From a checkpoint of a small image embedding model: 5.59M parameters, norm rmsnorm.
Rows from block 8, named by matrix and row number. Rows with one number belong to one attention dimension. Each number is 200 + 30 x the weight over its row's rms, rounded and kept within 0 to 999. All counts start at 0. After the name is the row's rms in percent of the matrix's.
# q: attention query, key and value (stacked) (model.blocks.8.attn.qkv.weight, 576x192, the q third), inputs 96-191
# k: attention query, key and value (stacked) (model.blocks.8.attn.qkv.weight, 576x192, the k third), inputs 96-191
q.88,096,197,149,225,175,153,164,160,186,220,213,245,181,228,212,185,206,260,190,168,190,216,198,219,236,218,201,226,198,181,168,254,211,196,173,137,184,208,256,194,225,165,185,244,184,204,249,177,189,239,145,236,207,147,157,222,183,198,189,249,212,190,156,161,205,196,193,166,124,185,222,243,191,229,195,226,236,244,247,175,250,200,188,220,173,208,248,216,191,210,228,165,204,158,154,150,211
k.88,092,159,254,235,183,175,133,155,215,186,141,264,214,266,233,169,197,219,148,226,182,206,177,202,191,223,144,201,195,219,221,171,147,213,150,172,218,207,159,276,140,223,245,193,199,199,152,160,209,256,200,163,184,223,174,157,177,224,188,236,224,201,215,170,199,193,196,240,170,184,128,207,191,164,191,233,213,217,209,223,189,182,207,182,203,173,223,162,186,208,225,174,221,166,156,231,172
q.89,150,231,199,171,225,184,192,173,187,202,278,174,164,205,191,226,210,224,169,173,201,246,189,154,199,170,198,150,226,233,230,236,234,248,191,231,200,243,226,201,188,207,214,235,225,179,181,154,188,207,216,211,168,190,227,190,167,182,153,185,185,223,172,248,197,195,200,175,160,197,227,241,164,195,165,239,197,193,168,191,231,156,211,158,191,217,158,204,227,242,251,208,172,182,172,174,254
k.89,109,198,210,193,212,194,208,256,186,170,171,163,226,178,199,206,186,188,246,226,189,199,230,235,220,195,224,226,194,230,201,187,219,127,259,210,215,172,199,157,134,183,164,182,134,178,267,182,189,175,234,220,196,191,244,205,206,182,200,169,184,249,196,187,216,159,222,220,176,160,198,166,195,204,247,179,180,212,220,191,163,186,196,218,185,180,221,195,227,145,234,189,241,243,236,191,161
q.90,102,174,238,195,181,229,202,222,192,208,192,221,258,200,239,160,148,213,201,242,149,151,221,207,237,231,184,220,157,183,175,138,196,180,235,166,199,160,190,189,242,210,254,137,173,184,188,231,199,190,236,211,213,252,222,222,208,158,246,237,246,183,197,166,224,161,237,235,250,219,184,193,212,151,250,173,174,209,257,224,188,210,203,157,203,191,230,183,184,156,163,158,202,183,227,220,215
k.90,098,228,192,189,156,191,215,179,174,197,188,195,155,210,188,216,207,218,164,167,200,184,154,198,173,175,187,255,180,178,169,204,173,204,176,226,224,219,194,202,258,228,212,260,233,202,147,227,217,234,183,151,245,208,181,217,247,197,186,248,229,204,226,248,176,231,209,155,235,220,224,243,177,201,149,171,206,175,157,200,197,225,224,217,191,214,189,212,180,251,149,216,153,185,196,181,163
q.91,095,217,203,215,208,227,202,187,196,200,164,192,213,176,209,183,184,203,163,234,220,178,239,202,234,187,222,210,206,143,167,150,253,193,199,190,210,195,184,169,199,175,180,200,187,241,191,230,153,215,235,198,242,189,145,225,212,225,217,192,190,236,263,191,181,209,179,160,164,210,253,185,210,253,244,192,174,237,225,187,226,194,212,284,174,149,200,213,180,194,210,199,201,263,189,268,149
k.91,109,182,208,240,177,210,156,231,211,212,246,198,197,177,222,201,238,173,216,264,220,214,164,162,191,200,177,230,241,119,273,209,221,192,246,195,174,190,181,157,205,203,172,196,191,184,201,238,218,199,184,216,127,247,234,184,184,160,201,193,215,204,191,202,182,193,150,249,239,211,182,191,219,170,234,146,171,194,178,209,170,231,187,178,194,172,203,232,267,171,205,177,227,228,214,230,186
q.92,085,203,143,209,128,227,178,176,216,232,211,254,234,192,195,200,190,209,175,162,194,221,211,220,120,226,201,226,206,233,242,221,195,132,249,160,158,153,189,201,207,188,202,171,182,185,243,198,181,214,213,277,200,166,179,207,177,205,202,198,210,223,185,202,274,180,236,245,191,233,170,202,195,123,222,197,153,208,194,177,209,234,163,163,219,153,247,201,188,198,195,198,193,207,194,247,199
k.92,084,206,157,295,155,160,172,198,262,195,225,241,229,204,215,186,188,240,225,217,230,185,232,185,231,182,184,172,217,188,235,195,213,233,211,178,168,192,228,232,202,212,174,181,256,202,207,199,247,193,201,175,245,206,166,168,224,164,193,231,252,209,205,168,232,243,202,204,237,230,222,235,223,221,198,240,215,250,172,186,136,168,201,212,239,167,194,224,182,149,204,173,195,174,218,220,155
q.93,078,243,212,198,130,194,200,193,258,211,205,215,203,269,217,193,203,227,148,203,228,182,158,172,175,235,191,243,211,198,236,208,202,171,228,166,216,240,232,257,197,164,230,153,235,242,221,184,268,272,198,186,219,158,192,213,212,216,172,158,212,246,175,218,201,174,163,171,198,199,202,235,174,143,225,244,218,218,224,215,217,194,168,234,172,231,203,257,180,223,191,213,220,236,234,151,238
k.93,085,192,206,261,211,187,194,214,191,199,217,216,233,193,173,148,166,228,166,224,203,218,205,238,238,182,232,143,207,216,209,186,231,209,241,261,146,179,176,172,185,150,262,172,165,179,228,161,186,174,207,231,200,180,200,210,173,237,228,162,232,171,213,208,192,194,203,217,229,195,213,157,245,231,165,192,209,223,242,184,176,194,221,198,223,208,165,113,223,208,205,192,242,184,199,224,216
q.94,085,142,184,254,201,242,228,203,192,239,195,238,233,239,287,205,181,217,230,230,184,198,179,188,256,181,177,242,223,154,146,184,171,166,209,142,151,147,151,204,239,165,242,170,218,163,189,163,166,167,214,212,177,274,195,210,208,242,196,204,190,183,177,220,271,143,196,242,210,196,167,195,182,219,239,219,184,214,200,178,231,170,225,171,213,208,213,205,214,199,197,180,181,187,199,168,181
k.94,090,246,176,185,173,182,215,222,202,216,190,245,189,195,184,260,199,190,181,216,212,200,162,218,202,219,215,208,227,186,174,225,192,220,194,218,203,221,195,193,209,221,207,279,239,208,185,233,213,238,208,165,206,220,187,177,241,166,190,238,232,209,222,184,179,235,220,215,210,212,236,257,125,197,175,200,192,136,192,207,233,244,186,170,197,179,181,224,182,264,190,219,178,206,202,196,157
q.95,108,208,202,164,181,162,168,152,173,153,222,203,138,146,133,223,246,197,181,154,211,240,197,199,195,179,192,169,126,207,222,225,207,236,189,229,208,259,218,207,187,236,161,268,183,191,176,185,213,213,190,199,192,186,196,194,169,178,150,227,188,223,180,218,100,201,233,169,189,171,207,193,160,247,154,197,175,165,175,225,194,177,191,200,201,251,181,155,215,204,226,260,220,199,182,193,216
k.95,095,174,223,189,221,245,170,183,210,207,175,158,204,209,247,163,211,202,216,213,163,206,236,177,197,229,199,172,206,199,232,190,204,210,212,169,237,192,229,173,178,194,177,155,171,187,220,180,234,136,209,208,188,182,198,206,177,218,244,186,168,163,142,147,227,153,189,215,148,201,172,135,231,176,238,205,188,233,251,200,218,147,221,196,196,188,201,216,206,113,219,172,230,213,166,187,214
q.96,109,179,192,197,205,182,210,230,179,215,183,238,215,142,249,190,185,177,221,221,203,174,157,195,217,142,193,206,217,162,173,229,230,140,215,211,214,167,102,167,238,177,173,232,151,211,215,223,160,213,208,203,198,213,232,226,192,200,235,173,139,206,207,202,214,185,166,200,222,214,231,205,163,183,187,140,173,174,231,271,192,235,232,156,213,181,182,226,201,224,153,196,222,214,239,198,160
k.96,109,228,222,219,166,199,157,243,189,214,164,219,211,155,261,187,256,240,233,153,244,192,192,189,179,194,226,263,217,165,158,210,173,213,212,186,206,197,168,218,189,168,228,224,174,205,260,171,204,215,217,178,194,165,262,207,169,166,202,214,161,213,238,206,180,173,223,206,173,211,179,186,230,258,178,185,204,157,193,201,248,158,146,235,157,260,222,182,138,155,211,146,172,177,176,256,208
q.97,126,189,161,255,194,212,237,240,182,196,175,186,227,205,207,198,210,193,214,236,199,163,208,187,233,242,198,202,176,173,163,171,181,189,211,155,251,168,165,186,233,192,185,148,171,280,250,261,221,193,265,185,203,199,208,236,242,214,218,205,222,185,216,162,219,223,193,236,193,174,176,143,215,184,230,183,154,192,176,154,169,215,214,225,213,140,208,194,164,208,177,151,190,176,225,222,161
k.97,110,131,168,210,223,190,234,197,156,225,237,186,197,176,203,187,168,217,203,175,214,195,264,236,213,160,234,240,191,209,133,151,151,238,168,221,205,208,256,164,221,211,242,170,193,189,194,185,198,221,182,177,204,161,108,227,185,232,241,176,209,220,269,189,156,188,202,181,173,192,192,190,259,205,207,208,223,206,173,198,249,234,204,235,221,163,201,192,177,200,191,193,206,159,207,213,162
q.98,112,180,183,261,190,226,230,153,177,197,220,166,205,197,189,155,184,208,190,183,177,189,209,218,199,271,185,211,199,191,213,104,210,186,242,172,225,194,181,237,225,253,256,138,185,217,202,255,277,231,203,181,138,212,135,210,214,192,206,192,220,175,209,165,196,194,211,240,230,207,164,164,222,189,239,123,168,202,195,193,176,225,232,167,256,202,203,187,166,212,210,187,243,169,237,198,228
k.98,099,115,189,177,232,203,187,201,175,216,207,184,210,195,246,225,190,200,194,172,216,214,263,208,229,146,242,192,184,248,120,165,185,210,168,218,194,250,225,195,208,209,254,237,218,220,176,186,217,230,219,194,200,174,143,242,187,228,208,212,199,200,247,252,150,203,183,219,173,171,211,202,209,210,174,234,244,215,165,188,236,187,176,190,212,170,212,215,157,248,188,199,173,158,196,230,197
q.99,105,149,160,252,154,172,271,212,142,189,183,245,208,213,201,189,163,223,223,207,216,201,189,235,255,226,222,205,139,152,124,140,196,170,204,189,203,186,174,159,245,185,218,159,148,229,255,210,221,221,255,216,223,174,164,175,210,199,204,210,260,206,239,179,174,208,222,202,192,203,212,177,221,223,198,194,141,182,209,171,145,227,184,211,202,176,223,193,176,195,209,172,241,234,176,223,138
k.99,097,209,192,195,262,175,202,214,199,175,229,154,128,152,188,218,178,188,189,165,216,236,205,192,226,159,188,219,199,202,159,174,195,229,193,263,222,263,233,178,222,195,238,219,246,177,244,184,189,212,190,213,199,194,142,217,203,214,151,202,212,188,204,216,182,180,182,205,157,204,212,196,196,189,179,209,236,236,153,222,201,190,164,229,205,165,199,209,162,190,196,224,165,124,140,176,191
q.100,090,196,196,198,294,205,245,169,201,195,194,214,195,209,201,229,223,212,179,155,189,190,188,169,192,173,175,196,216,251,247,214,207,231,166,217,219,205,185,218,181,201,221,149,229,202,194,179,170,245,202,185,157,238,191,197,175,158,157,189,142,173,187,200,239,150,206,211,167,207,188,244,186,203,180,151,264,172,270,183,201,190,239,158,263,225,220,216,183,198,232,178,262,199,178,203,222
k.100,083,155,201,201,205,197,199,203,179,122,230,180,196,238,182,185,219,207,260,170,190,182,227,198,209,224,217,230,197,164,129,196,188,130,247,184,159,196,264,160,215,279,233,225,215,245,193,206,227,198,236,162,198,203,188,219,219,174,188,207,266,215,205,230,133,201,201,185,235,202,168,136,221,154,238,219,194,241,145,201,237,225,236,215,196,201,208,169,188,115,184,153,153,171,188,180,228
q.101,073,187,204,193,234,243,204,166,202,242,231,231,177,181,193,183,188,252,201,187,161,252,202,176,173,208,185,150,195,150,200,247,189,185,209,205,202,204,238,256,157,254,185,206,237,197,235,227,218,162,232,252,145,230,193,207,191,222,224,117,199,211,229,205,199,184,150,178,202,217,189,178,170,166,182,204,148,219,229,193,227,181,221,191,213,193,187,135,164,232,204,187,143,222,261,162,183
k.101,090,248,213,211,196,149,188,221,242,265,180,185,241,277,217,204,222,195,229,205,223,213,227,238,230,204,234,178,189,175,208,225,276,204,162,170,194,174,168,173,159,200,166,165,191,224,212,154,181,190,230,193,169,206,272,164,159,187,202,208,176,206,195,231,209,245,227,198,205,193,182,204,178,189,196,221,188,208,226,167,195,222,191,250,176,190,204,197,240,256,209,207,207,272,207,244,236
q.102,088,210,175,228,194,191,240,179,197,168,158,183,155,193,181,193,223,190,251,196,216,165,232,190,227,230,205,198,167,166,150,179,138,192,192,203,193,164,172,171,189,201,179,169,172,226,244,206,233,130,238,205,223,224,203,239,205,197,175,215,200,187,228,170,210,178,174,208,209,181,217,199,203,214,249,239,194,219,215,130,189,161,199,196,183,185,192,168,202,155,207,147,232,232,172,259,200
k.102,088,172,208,221,228,199,171,194,195,245,260,184,144,190,177,185,221,217,216,163,227,217,235,204,176,179,204,205,187,219,138,161,201,256,154,284,227,231,247,161,205,196,200,212,248,182,207,178,227,220,171,178,178,163,128,216,196,200,149,177,203,223,229,247,135,199,225,205,209,225,210,150,228,227,196,183,238,199,143,246,215,259,191,215,176,170,183,197,178,193,231,202,184,154,188,183,197
q.103,101,144,168,185,144,172,261,208,184,182,207,253,225,182,167,274,219,192,233,231,234,226,208,211,234,191,232,212,172,183,129,190,175,214,182,240,162,190,173,144,217,181,187,172,131,231,228,172,237,170,221,230,253,194,208,188,209,222,190,221,205,232,238,214,172,175,215,193,207,141,210,206,251,180,208,227,188,205,209,153,235,223,182,234,204,184,196,208,219,180,183,155,180,173,167,243,173
k.103,103,223,188,172,263,187,217,211,200,197,257,193,110,195,226,195,186,218,222,139,172,197,193,198,156,169,200,178,203,192,195,211,181,211,210,235,210,204,221,190,209,204,205,234,233,180,217,237,214,189,201,154,166,171,192,201,183,179,152,169,224,176,216,177,175,140,189,191,196,204,210,166,225,202,172,157,251,154,151,231,178,225,195,223,198,233,183,185,211,176,189,202,193,161,187,167,203
q.104,105,219,181,241,190,204,142,164,222,152,211,187,204,218,204,224,230,210,198,174,225,225,223,198,247,192,254,163,205,175,181,202,218,235,224,199,203,241,223,242,146,246,223,216,206,181,191,183,259,219,183,223,212,168,103,179,179,204,172,223,197,179,173,199,220,244,221,194,172,164,179,222,207,221,217,262,196,262,168,209,188,169,203,206,264,187,168,209,221,239,260,231,179,175,180,180,241
k.104,118,154,147,197,220,184,240,223,159,240,241,188,159,194,206,186,224,195,178,230,226,166,198,198,231,188,189,234,172,170,155,194,167,191,195,208,167,183,224,181,253,185,223,186,228,175,198,268,164,164,178,208,212,167,189,231,250,181,157,181,249,226,236,224,144,164,195,194,181,209,214,210,265,204,207,185,218,166,235,171,245,239,193,229,175,157,208,185,199,168,136,149,223,168,132,192,215
q.105,106,184,188,186,182,181,193,204,138,183,211,233,206,185,258,252,222,181,246,202,217,181,127,250,251,155,202,178,233,212,187,175,195,193,146,186,229,168,209,191,225,189,114,237,186,221,172,213,170,233,189,220,152,213,235,235,208,196,190,179,158,213,153,243,149,221,176,187,193,222,269,159,148,239,169,156,205,179,177,234,165,253,189,183,179,177,224,209,185,263,151,227,144,195,184,232,183
k.105,089,194,228,152,195,225,167,169,199,166,182,237,220,175,182,243,187,200,173,239,151,218,174,187,235,221,190,176,209,213,305,265,232,164,168,182,206,185,206,232,220,225,236,210,183,211,224,123,182,178,161,199,195,208,207,173,202,178,241,184,207,242,217,157,265,228,199,226,188,190,187,242,146,245,171,245,192,166,223,181,211,165,240,181,202,216,206,151,207,188,204,217,175,172,196,205,208
q.106,086,263,181,212,222,184,254,216,201,184,209,157,236,211,196,243,202,183,162,192,237,210,204,231,190,200,191,201,209,163,229,162,159,198,179,239,243,166,196,218,234,221,212,169,262,227,200,253,220,213,160,154,165,208,230,216,202,239,184,222,214,203,173,187,227,222,185,212,228,212,204,139,231,189,198,100,226,208,198,230,184,194,230,204,205,176,215,256,197,200,215,239,177,90,172,167,228
k.106,105,157,177,218,264,258,209,208,176,193,216,221,272,209,207,194,200,207,213,228,186,175,263,232,256,192,201,170,177,174,229,194,159,214,181,179,235,184,236,186,184,229,200,169,178,171,195,178,205,178,178,221,244,125,166,247,209,261,235,231,196,256,229,157,157,187,176,171,199,175,206,258,200,233,221,241,217,165,195,164,221,187,208,171,238,174,189,169,157,185,224,194,192,205,230,227,182
q.107,102,213,203,158,181,205,166,177,156,207,251,169,208,198,164,241,193,180,202,194,202,249,206,232,244,181,214,207,253,247,243,237,204,177,147,225,186,187,260,216,198,202,210,242,216,161,143,178,196,210,174,192,126,182,234,137,198,217,197,207,183,249,163,212,165,208,247,182,183,204,164,205,179,225,130,197,217,166,186,272,204,202,225,216,246,178,188,214,212,226,216,262,212,140,153,173,207
k.107,095,226,167,167,186,221,219,195,217,178,146,240,217,222,198,188,192,166,210,214,180,177,184,190,222,247,144,200,179,154,269,233,194,148,212,140,171,196,151,232,191,221,201,175,154,214,221,177,187,228,263,237,206,215,273,191,220,177,229,210,216,158,191,178,268,218,212,226,213,224,186,232,172,188,192,217,228,176,246,140,193,159,195,162,221,211,216,209,189,138,172,183,197,224,200,210,198
q.108,094,242,179,232,183,168,224,229,207,220,213,176,226,178,229,174,201,179,196,252,233,215,214,192,240,168,228,189,194,164,174,161,208,194,183,178,211,220,197,193,157,215,144,226,164,245,220,209,204,167,157,199,236,191,170,217,187,227,240,211,210,206,218,220,155,169,213,162,190,217,203,171,282,223,241,184,212,200,196,231,243,248,177,262,157,174,181,208,191,201,206,184,161,218,234,218,205
k.108,113,195,180,195,201,188,176,227,249,242,183,275,174,219,177,250,194,208,169,249,177,232,183,127,139,175,130,175,236,195,219,241,203,195,215,235,227,197,152,193,166,226,179,188,213,189,205,168,184,195,172,171,201,224,237,175,167,197,198,183,186,222,218,230,218,197,197,247,216,211,179,234,151,154,220,232,186,205,201,223,135,159,167,181,214,198,241,250,211,207,223,198,259,224,240,210,253
q.109,094,201,210,158,203,188,184,231,182,233,197,237,216,116,194,172,248,215,167,199,198,222,223,178,157,181,207,179,236,194,159,259,244,215,192,215,182,170,204,238,205,195,165,261,187,173,194,208,186,176,184,190,196,196,237,172,227,182,190,154,152,205,208,204,179,195,186,227,157,191,205,227,164,175,195,236,225,215,176,206,214,136,176,189,192,226,201,179,173,210,178,205,135,233,227,237,164
k.109,086,241,220,202,154,244,202,181,171,232,206,185,212,212,166,204,213,185,190,214,191,230,170,214,185,237,154,187,248,222,305,241,167,167,207,179,117,176,179,221,229,203,174,196,185,204,210,211,178,167,247,213,170,238,259,181,183,182,210,224,214,198,174,200,229,214,181,196,183,218,140,211,214,185,191,189,193,174,189,171,185,178,236,224,221,198,167,236,211,224,184,165,184,280,291,227,210
q.110,092,185,266,149,174,178,220,233,236,208,194,262,180,226,187,255,203,168,211,238,182,200,246,189,196,170,191,211,176,216,155,267,182,235,188,228,215,217,159,160,196,126,183,199,158,225,234,179,222,140,199,202,231,189,212,214,215,210,196,175,175,239,225,205,177,153,209,155,180,133,218,162,187,172,238,225,216,223,194,142,236,197,107,202,185,218,221,189,211,230,192,225,197,226,167,248,120
k.110,099,240,160,182,202,204,199,191,201,198,246,180,183,199,141,173,224,206,183,181,194,180,165,197,176,205,182,178,199,142,233,227,187,191,178,192,201,189,202,189,240,215,173,167,207,210,203,225,158,168,120,183,133,218,195,163,187,164,146,203,194,216,224,189,204,155,211,182,197,204,194,166,258,268,150,182,202,190,187,197,158,262,205,198,187,210,170,166,208,162,261,198,256,236,214,158,195
q.111,094,157,270,192,177,217,166,200,137,182,190,235,187,182,180,249,142,177,223,185,216,166,205,233,199,154,244,209,253,227,179,200,220,207,190,187,181,167,201,161,223,162,191,187,216,258,196,193,146,160,258,206,166,137,201,230,166,203,180,208,202,235,223,204,165,130,231,191,165,161,242,175,188,204,199,211,206,213,138,191,185,188,199,206,161,216,201,166,197,247,201,211,226,237,172,230,199
k.111,100,262,197,164,207,198,202,178,187,210,224,190,170,159,136,195,209,211,175,157,181,240,166,162,202,206,159,222,208,174,223,240,217,161,195,197,152,218,195,180,228,204,227,211,187,168,230,180,162,178,218,238,171,207,206,132,200,175,188,240,195,209,218,178,264,223,205,248,196,255,202,147,187,215,173,185,214,208,234,194,197,227,189,180,229,211,256,202,201,161,225,224,252,266,188,228,161
q.112,105,198,203,217,181,206,230,231,195,169,152,182,232,184,195,223,216,203,218,222,168,168,201,185,194,219,170,251,183,188,188,135,180,160,220,224,214,176,188,216,222,213,181,122,195,211,209,260,183,188,172,179,229,230,198,215,167,173,240,177,227,199,232,164,216,205,202,224,278,211,171,166,226,189,179,166,200,202,206,204,175,197,200,170,245,231,255,169,178,159,182,189,225,214,199,227,215
k.112,106,217,208,240,138,199,205,209,270,254,213,197,193,222,198,222,170,207,171,141,218,195,222,171,174,218,245,233,170,222,218,187,257,246,156,173,231,172,188,165,241,205,191,259,134,212,146,204,215,269,205,211,234,188,154,184,248,188,172,200,198,213,201,241,225,182,193,204,208,225,205,218,171,228,233,208,197,197,183,217,198,243,210,244,206,183,196,208,152,205,170,232,194,237,173,181,189
q.113,094,245,219,165,236,208,174,212,213,194,186,201,194,193,185,211,210,166,161,211,195,256,189,194,212,229,175,177,177,243,231,214,193,217,177,211,201,254,226,207,221,214,220,178,231,221,223,181,257,191,144,227,163,170,174,202,178,195,163,253,210,238,167,200,180,226,203,190,155,210,183,173,180,200,195,236,224,169,192,169,218,102,221,204,207,257,208,179,203,185,263,210,220,213,167,191,244
k.113,133,172,166,213,202,221,234,223,207,201,177,216,234,222,233,135,154,200,217,230,208,167,169,186,222,185,244,233,191,125,189,151,185,199,209,208,221,189,209,186,252,192,194,218,179,249,200,207,204,228,243,137,219,187,200,220,257,184,231,208,210,176,228,150,208,169,246,180,223,208,187,160,246,218,216,223,184,190,218,191,208,245,196,213,156,137,249,186,205,184,139,189,250,204,197,202,167
q.114,096,203,175,173,200,214,240,196,170,143,198,213,187,207,206,190,206,182,201,191,196,183,244,226,245,210,204,210,206,212,176,167,130,209,242,205,157,164,199,180,250,200,234,188,186,199,210,214,152,177,179,167,244,216,263,157,255,171,267,206,159,210,242,201,238,169,252,199,256,202,226,178,232,199,206,196,190,184,231,164,229,241,201,183,211,117,213,211,243,174,150,217,248,171,199,228,211
k.114,098,197,212,217,177,256,187,156,196,184,209,259,170,218,201,241,194,147,194,170,217,226,212,203,184,143,256,237,223,277,220,195,217,245,190,261,225,222,221,194,229,193,184,279,197,186,138,153,157,210,179,209,179,178,172,157,209,214,150,245,180,259,172,233,160,177,200,184,192,198,230,217,117,199,138,169,223,184,172,202,176,205,187,193,127,218,205,221,211,220,226,245,223,212,173,207,197
q.115,094,181,217,167,177,185,203,145,170,192,236,175,162,212,184,228,231,225,246,132,182,262,199,233,235,193,212,222,251,189,202,209,212,180,180,232,178,233,226,229,166,254,222,218,185,225,181,176,234,191,164,205,175,216,192,182,188,208,145,192,172,185,221,202,164,197,259,185,164,194,213,195,219,215,134,160,183,198,203,204,202,213,196,123,256,240,223,171,154,244,228,242,161,179,160,220,189
k.115,096,228,247,225,181,180,184,204,189,243,213,199,264,179,194,219,174,218,209,199,193,154,288,177,136,209,164,189,243,229,199,186,199,186,224,169,164,210,148,249,172,194,214,155,192,199,240,276,226,184,198,206,178,178,187,152,126,183,213,192,211,210,209,189,259,226,200,221,159,237,227,247,197,229,229,183,214,222,184,226,205,174,149,162,290,230,175,214,188,232,237,225,186,206,220,219,171
q.116,095,213,138,145,168,208,155,197,179,178,225,203,167,203,198,198,255,232,217,193,208,249,240,204,237,180,224,174,148,185,167,239,171,185,200,206,178,190,185,203,170,176,156,242,168,188,233,206,206,176,185,202,187,186,241,221,236,238,181,231,182,209,192,272,176,190,187,148,199,195,182,222,190,192,218,230,130,222,168,156,235,214,201,261,188,180,187,186,200,245,184,212,192,201,221,188,146
k.116,101,229,216,198,189,289,229,149,192,209,179,206,187,175,226,159,197,201,176,195,225,234,193,196,195,282,220,233,182,206,250,178,215,170,209,205,169,194,210,218,240,218,237,220,151,181,230,194,166,205,189,219,256,180,162,211,242,207,218,151,224,164,184,198,160,230,228,162,237,227,200,168,219,244,198,203,209,194,196,144,227,178,269,204,133,222,188,214,203,164,203,194,260,247,186,230,180
q.117,090,186,139,198,185,187,205,180,195,181,193,215,252,202,204,183,155,232,204,173,250,200,217,233,224,193,211,221,147,165,163,170,179,182,203,197,222,196,178,208,201,218,217,206,142,207,164,138,219,187,218,196,202,181,173,148,206,211,240,255,271,230,242,180,198,192,234,197,218,177,148,192,243,267,200,199,174,183,200,202,179,241,221,218,205,223,227,168,216,166,210,179,232,195,205,198,156
k.117,102,186,171,222,226,288,170,226,236,209,146,223,206,199,221,167,184,203,226,188,227,165,178,217,207,176,266,257,201,173,219,174,189,240,208,190,225,176,193,210,242,163,181,257,223,213,162,175,216,213,168,186,178,203,246,213,213,215,192,187,209,201,210,198,210,165,239,194,209,210,203,149,177,188,179,233,179,160,209,156,178,161,194,201,98,198,250,220,203,154,144,228,223,200,185,190,194
q.118,094,218,212,235,209,171,206,224,276,260,245,213,166,188,208,219,216,212,233,182,190,198,159,153,186,177,206,214,250,189,256,234,206,218,211,210,221,174,164,227,199,199,209,205,217,202,195,189,243,139,193,185,185,146,196,185,233,246,233,153,171,236,182,167,197,188,259,184,194,181,244,225,182,158,249,263,216,173,186,201,204,156,267,198,181,207,154,208,228,193,202,254,152,175,204,143,235
k.118,101,247,258,166,157,176,190,213,231,176,209,160,192,194,231,194,192,186,208,185,137,145,220,165,168,187,156,195,227,205,148,194,250,193,220,153,184,174,204,220,180,190,208,150,167,239,213,242,179,169,165,197,176,160,159,200,236,203,257,209,203,218,164,228,238,220,155,209,217,258,166,200,149,235,187,199,203,222,201,169,260,190,197,194,218,194,180,198,201,261,147,217,185,214,195,190,185
q.119,096,222,225,205,212,195,173,185,225,244,230,176,162,200,173,264,199,226,179,148,202,228,153,199,147,175,198,159,257,211,250,223,240,214,170,214,242,204,204,249,151,205,153,225,220,227,185,221,223,219,206,209,161,176,189,200,177,228,136,154,188,191,103,205,192,233,184,208,159,236,149,196,169,214,195,230,255,207,165,205,209,170,209,225,189,247,178,242,178,255,258,227,167,214,154,177,221
k.119,096,203,224,240,177,134,197,225,217,202,202,156,228,187,193,184,179,189,215,212,171,173,256,169,187,256,157,151,227,197,173,213,218,117,217,144,173,194,189,166,149,202,206,151,169,216,219,262,219,162,198,221,200,175,179,202,178,196,238,165,202,207,226,201,250,255,158,250,191,202,176,239,210,203,261,213,213,237,213,196,240,207,213,202,243,213,180,184,190,232,224,153,172,179,192,186,181
q.120,101,221,185,200,217,134,219,209,194,181,154,178,188,206,265,193,184,209,229,224,169,141,168,169,160,195,224,196,177,210,169,167,138,199,205,277,215,227,199,190,231,204,197,208,243,184,172,190,168,219,169,207,223,205,192,225,224,176,210,213,178,173,228,187,217,208,196,189,224,185,200,228,214,208,179,263,189,244,242,221,179,166,161,194,164,196,214,237,238,162,138,206,186,220,187,198,139
k.120,115,177,206,230,218,215,178,221,183,170,160,217,193,203,192,198,189,176,211,189,255,223,225,236,207,162,271,255,214,243,199,155,176,227,159,156,181,188,204,180,270,153,176,240,201,221,177,143,212,210,214,232,205,206,212,219,176,219,212,202,230,196,229,205,215,165,223,173,210,226,215,167,211,214,183,254,182,148,177,190,229,217,196,258,168,174,234,227,249,169,200,182,154,244,210,229,172
q.121,175,169,151,239,191,223,217,197,210,225,189,191,239,236,238,154,182,210,195,230,187,156,235,211,216,254,182,224,170,157,179,189,148,159,216,139,184,189,172,186,219,194,202,168,168,221,213,208,229,186,233,163,227,191,181,213,233,198,269,232,255,184,225,155,234,191,204,201,221,232,175,196,233,177,259,207,198,198,199,178,204,235,193,244,201,140,202,199,176,166,180,149,225,190,223,192,156
k.121,095,198,151,178,239,224,224,165,141,190,200,235,157,198,206,186,205,219,199,220,218,195,177,248,201,147,232,242,199,189,206,150,160,216,163,232,250,242,226,174,244,188,175,240,235,187,182,158,167,252,185,159,207,194,207,184,222,170,159,238,188,190,220,208,137,145,196,162,215,189,227,133,209,223,174,207,154,167,194,172,184,243,191,200,171,169,217,202,205,145,158,166,212,207,206,215,209
q.122,106,174,208,138,207,150,234,193,170,184,258,226,165,212,129,188,233,220,255,195,255,251,230,173,211,193,213,174,230,218,236,231,201,238,182,254,141,215,191,162,153,219,199,259,217,184,183,196,164,175,158,227,140,235,174,186,181,198,154,195,218,257,207,255,158,164,238,187,193,117,227,256,213,183,173,208,202,178,215,210,182,199,224,209,205,179,189,187,252,152,219,221,160,163,171,169,226
k.122,103,198,233,210,205,193,184,228,241,199,172,149,245,204,177,224,189,221,195,183,177,205,246,161,217,199,189,169,267,227,187,249,188,204,231,145,194,155,160,222,175,173,223,176,202,192,225,220,186,162,153,206,158,141,206,182,171,224,172,225,180,226,148,208,253,199,166,221,144,208,188,198,124,144,207,164,215,239,164,191,211,184,187,193,260,225,166,216,158,256,257,211,200,205,198,182,203
q.123,089,227,216,206,210,224,205,205,188,202,164,173,192,170,198,199,198,209,175,224,164,164,194,175,145,224,201,172,197,162,228,207,266,225,163,205,233,146,187,232,214,213,144,150,188,206,241,186,253,235,253,228,187,207,217,208,198,278,168,199,188,157,195,199,215,229,106,222,196,269,162,148,153,167,233,186,181,258,152,167,158,218,230,218,207,200,201,218,172,204,221,179,202,275,221,192,244
k.123,097,210,193,209,169,145,220,231,171,219,244,241,207,174,201,179,218,226,205,237,198,201,167,286,212,238,139,105,179,166,187,220,200,170,208,207,189,220,243,190,174,229,178,160,193,254,209,256,192,197,223,176,189,213,242,178,216,178,215,206,245,184,208,224,198,209,180,248,239,150,164,223,265,239,239,227,180,193,235,249,189,239,202,248,208,191,158,185,207,188,162,180,159,159,204,226,196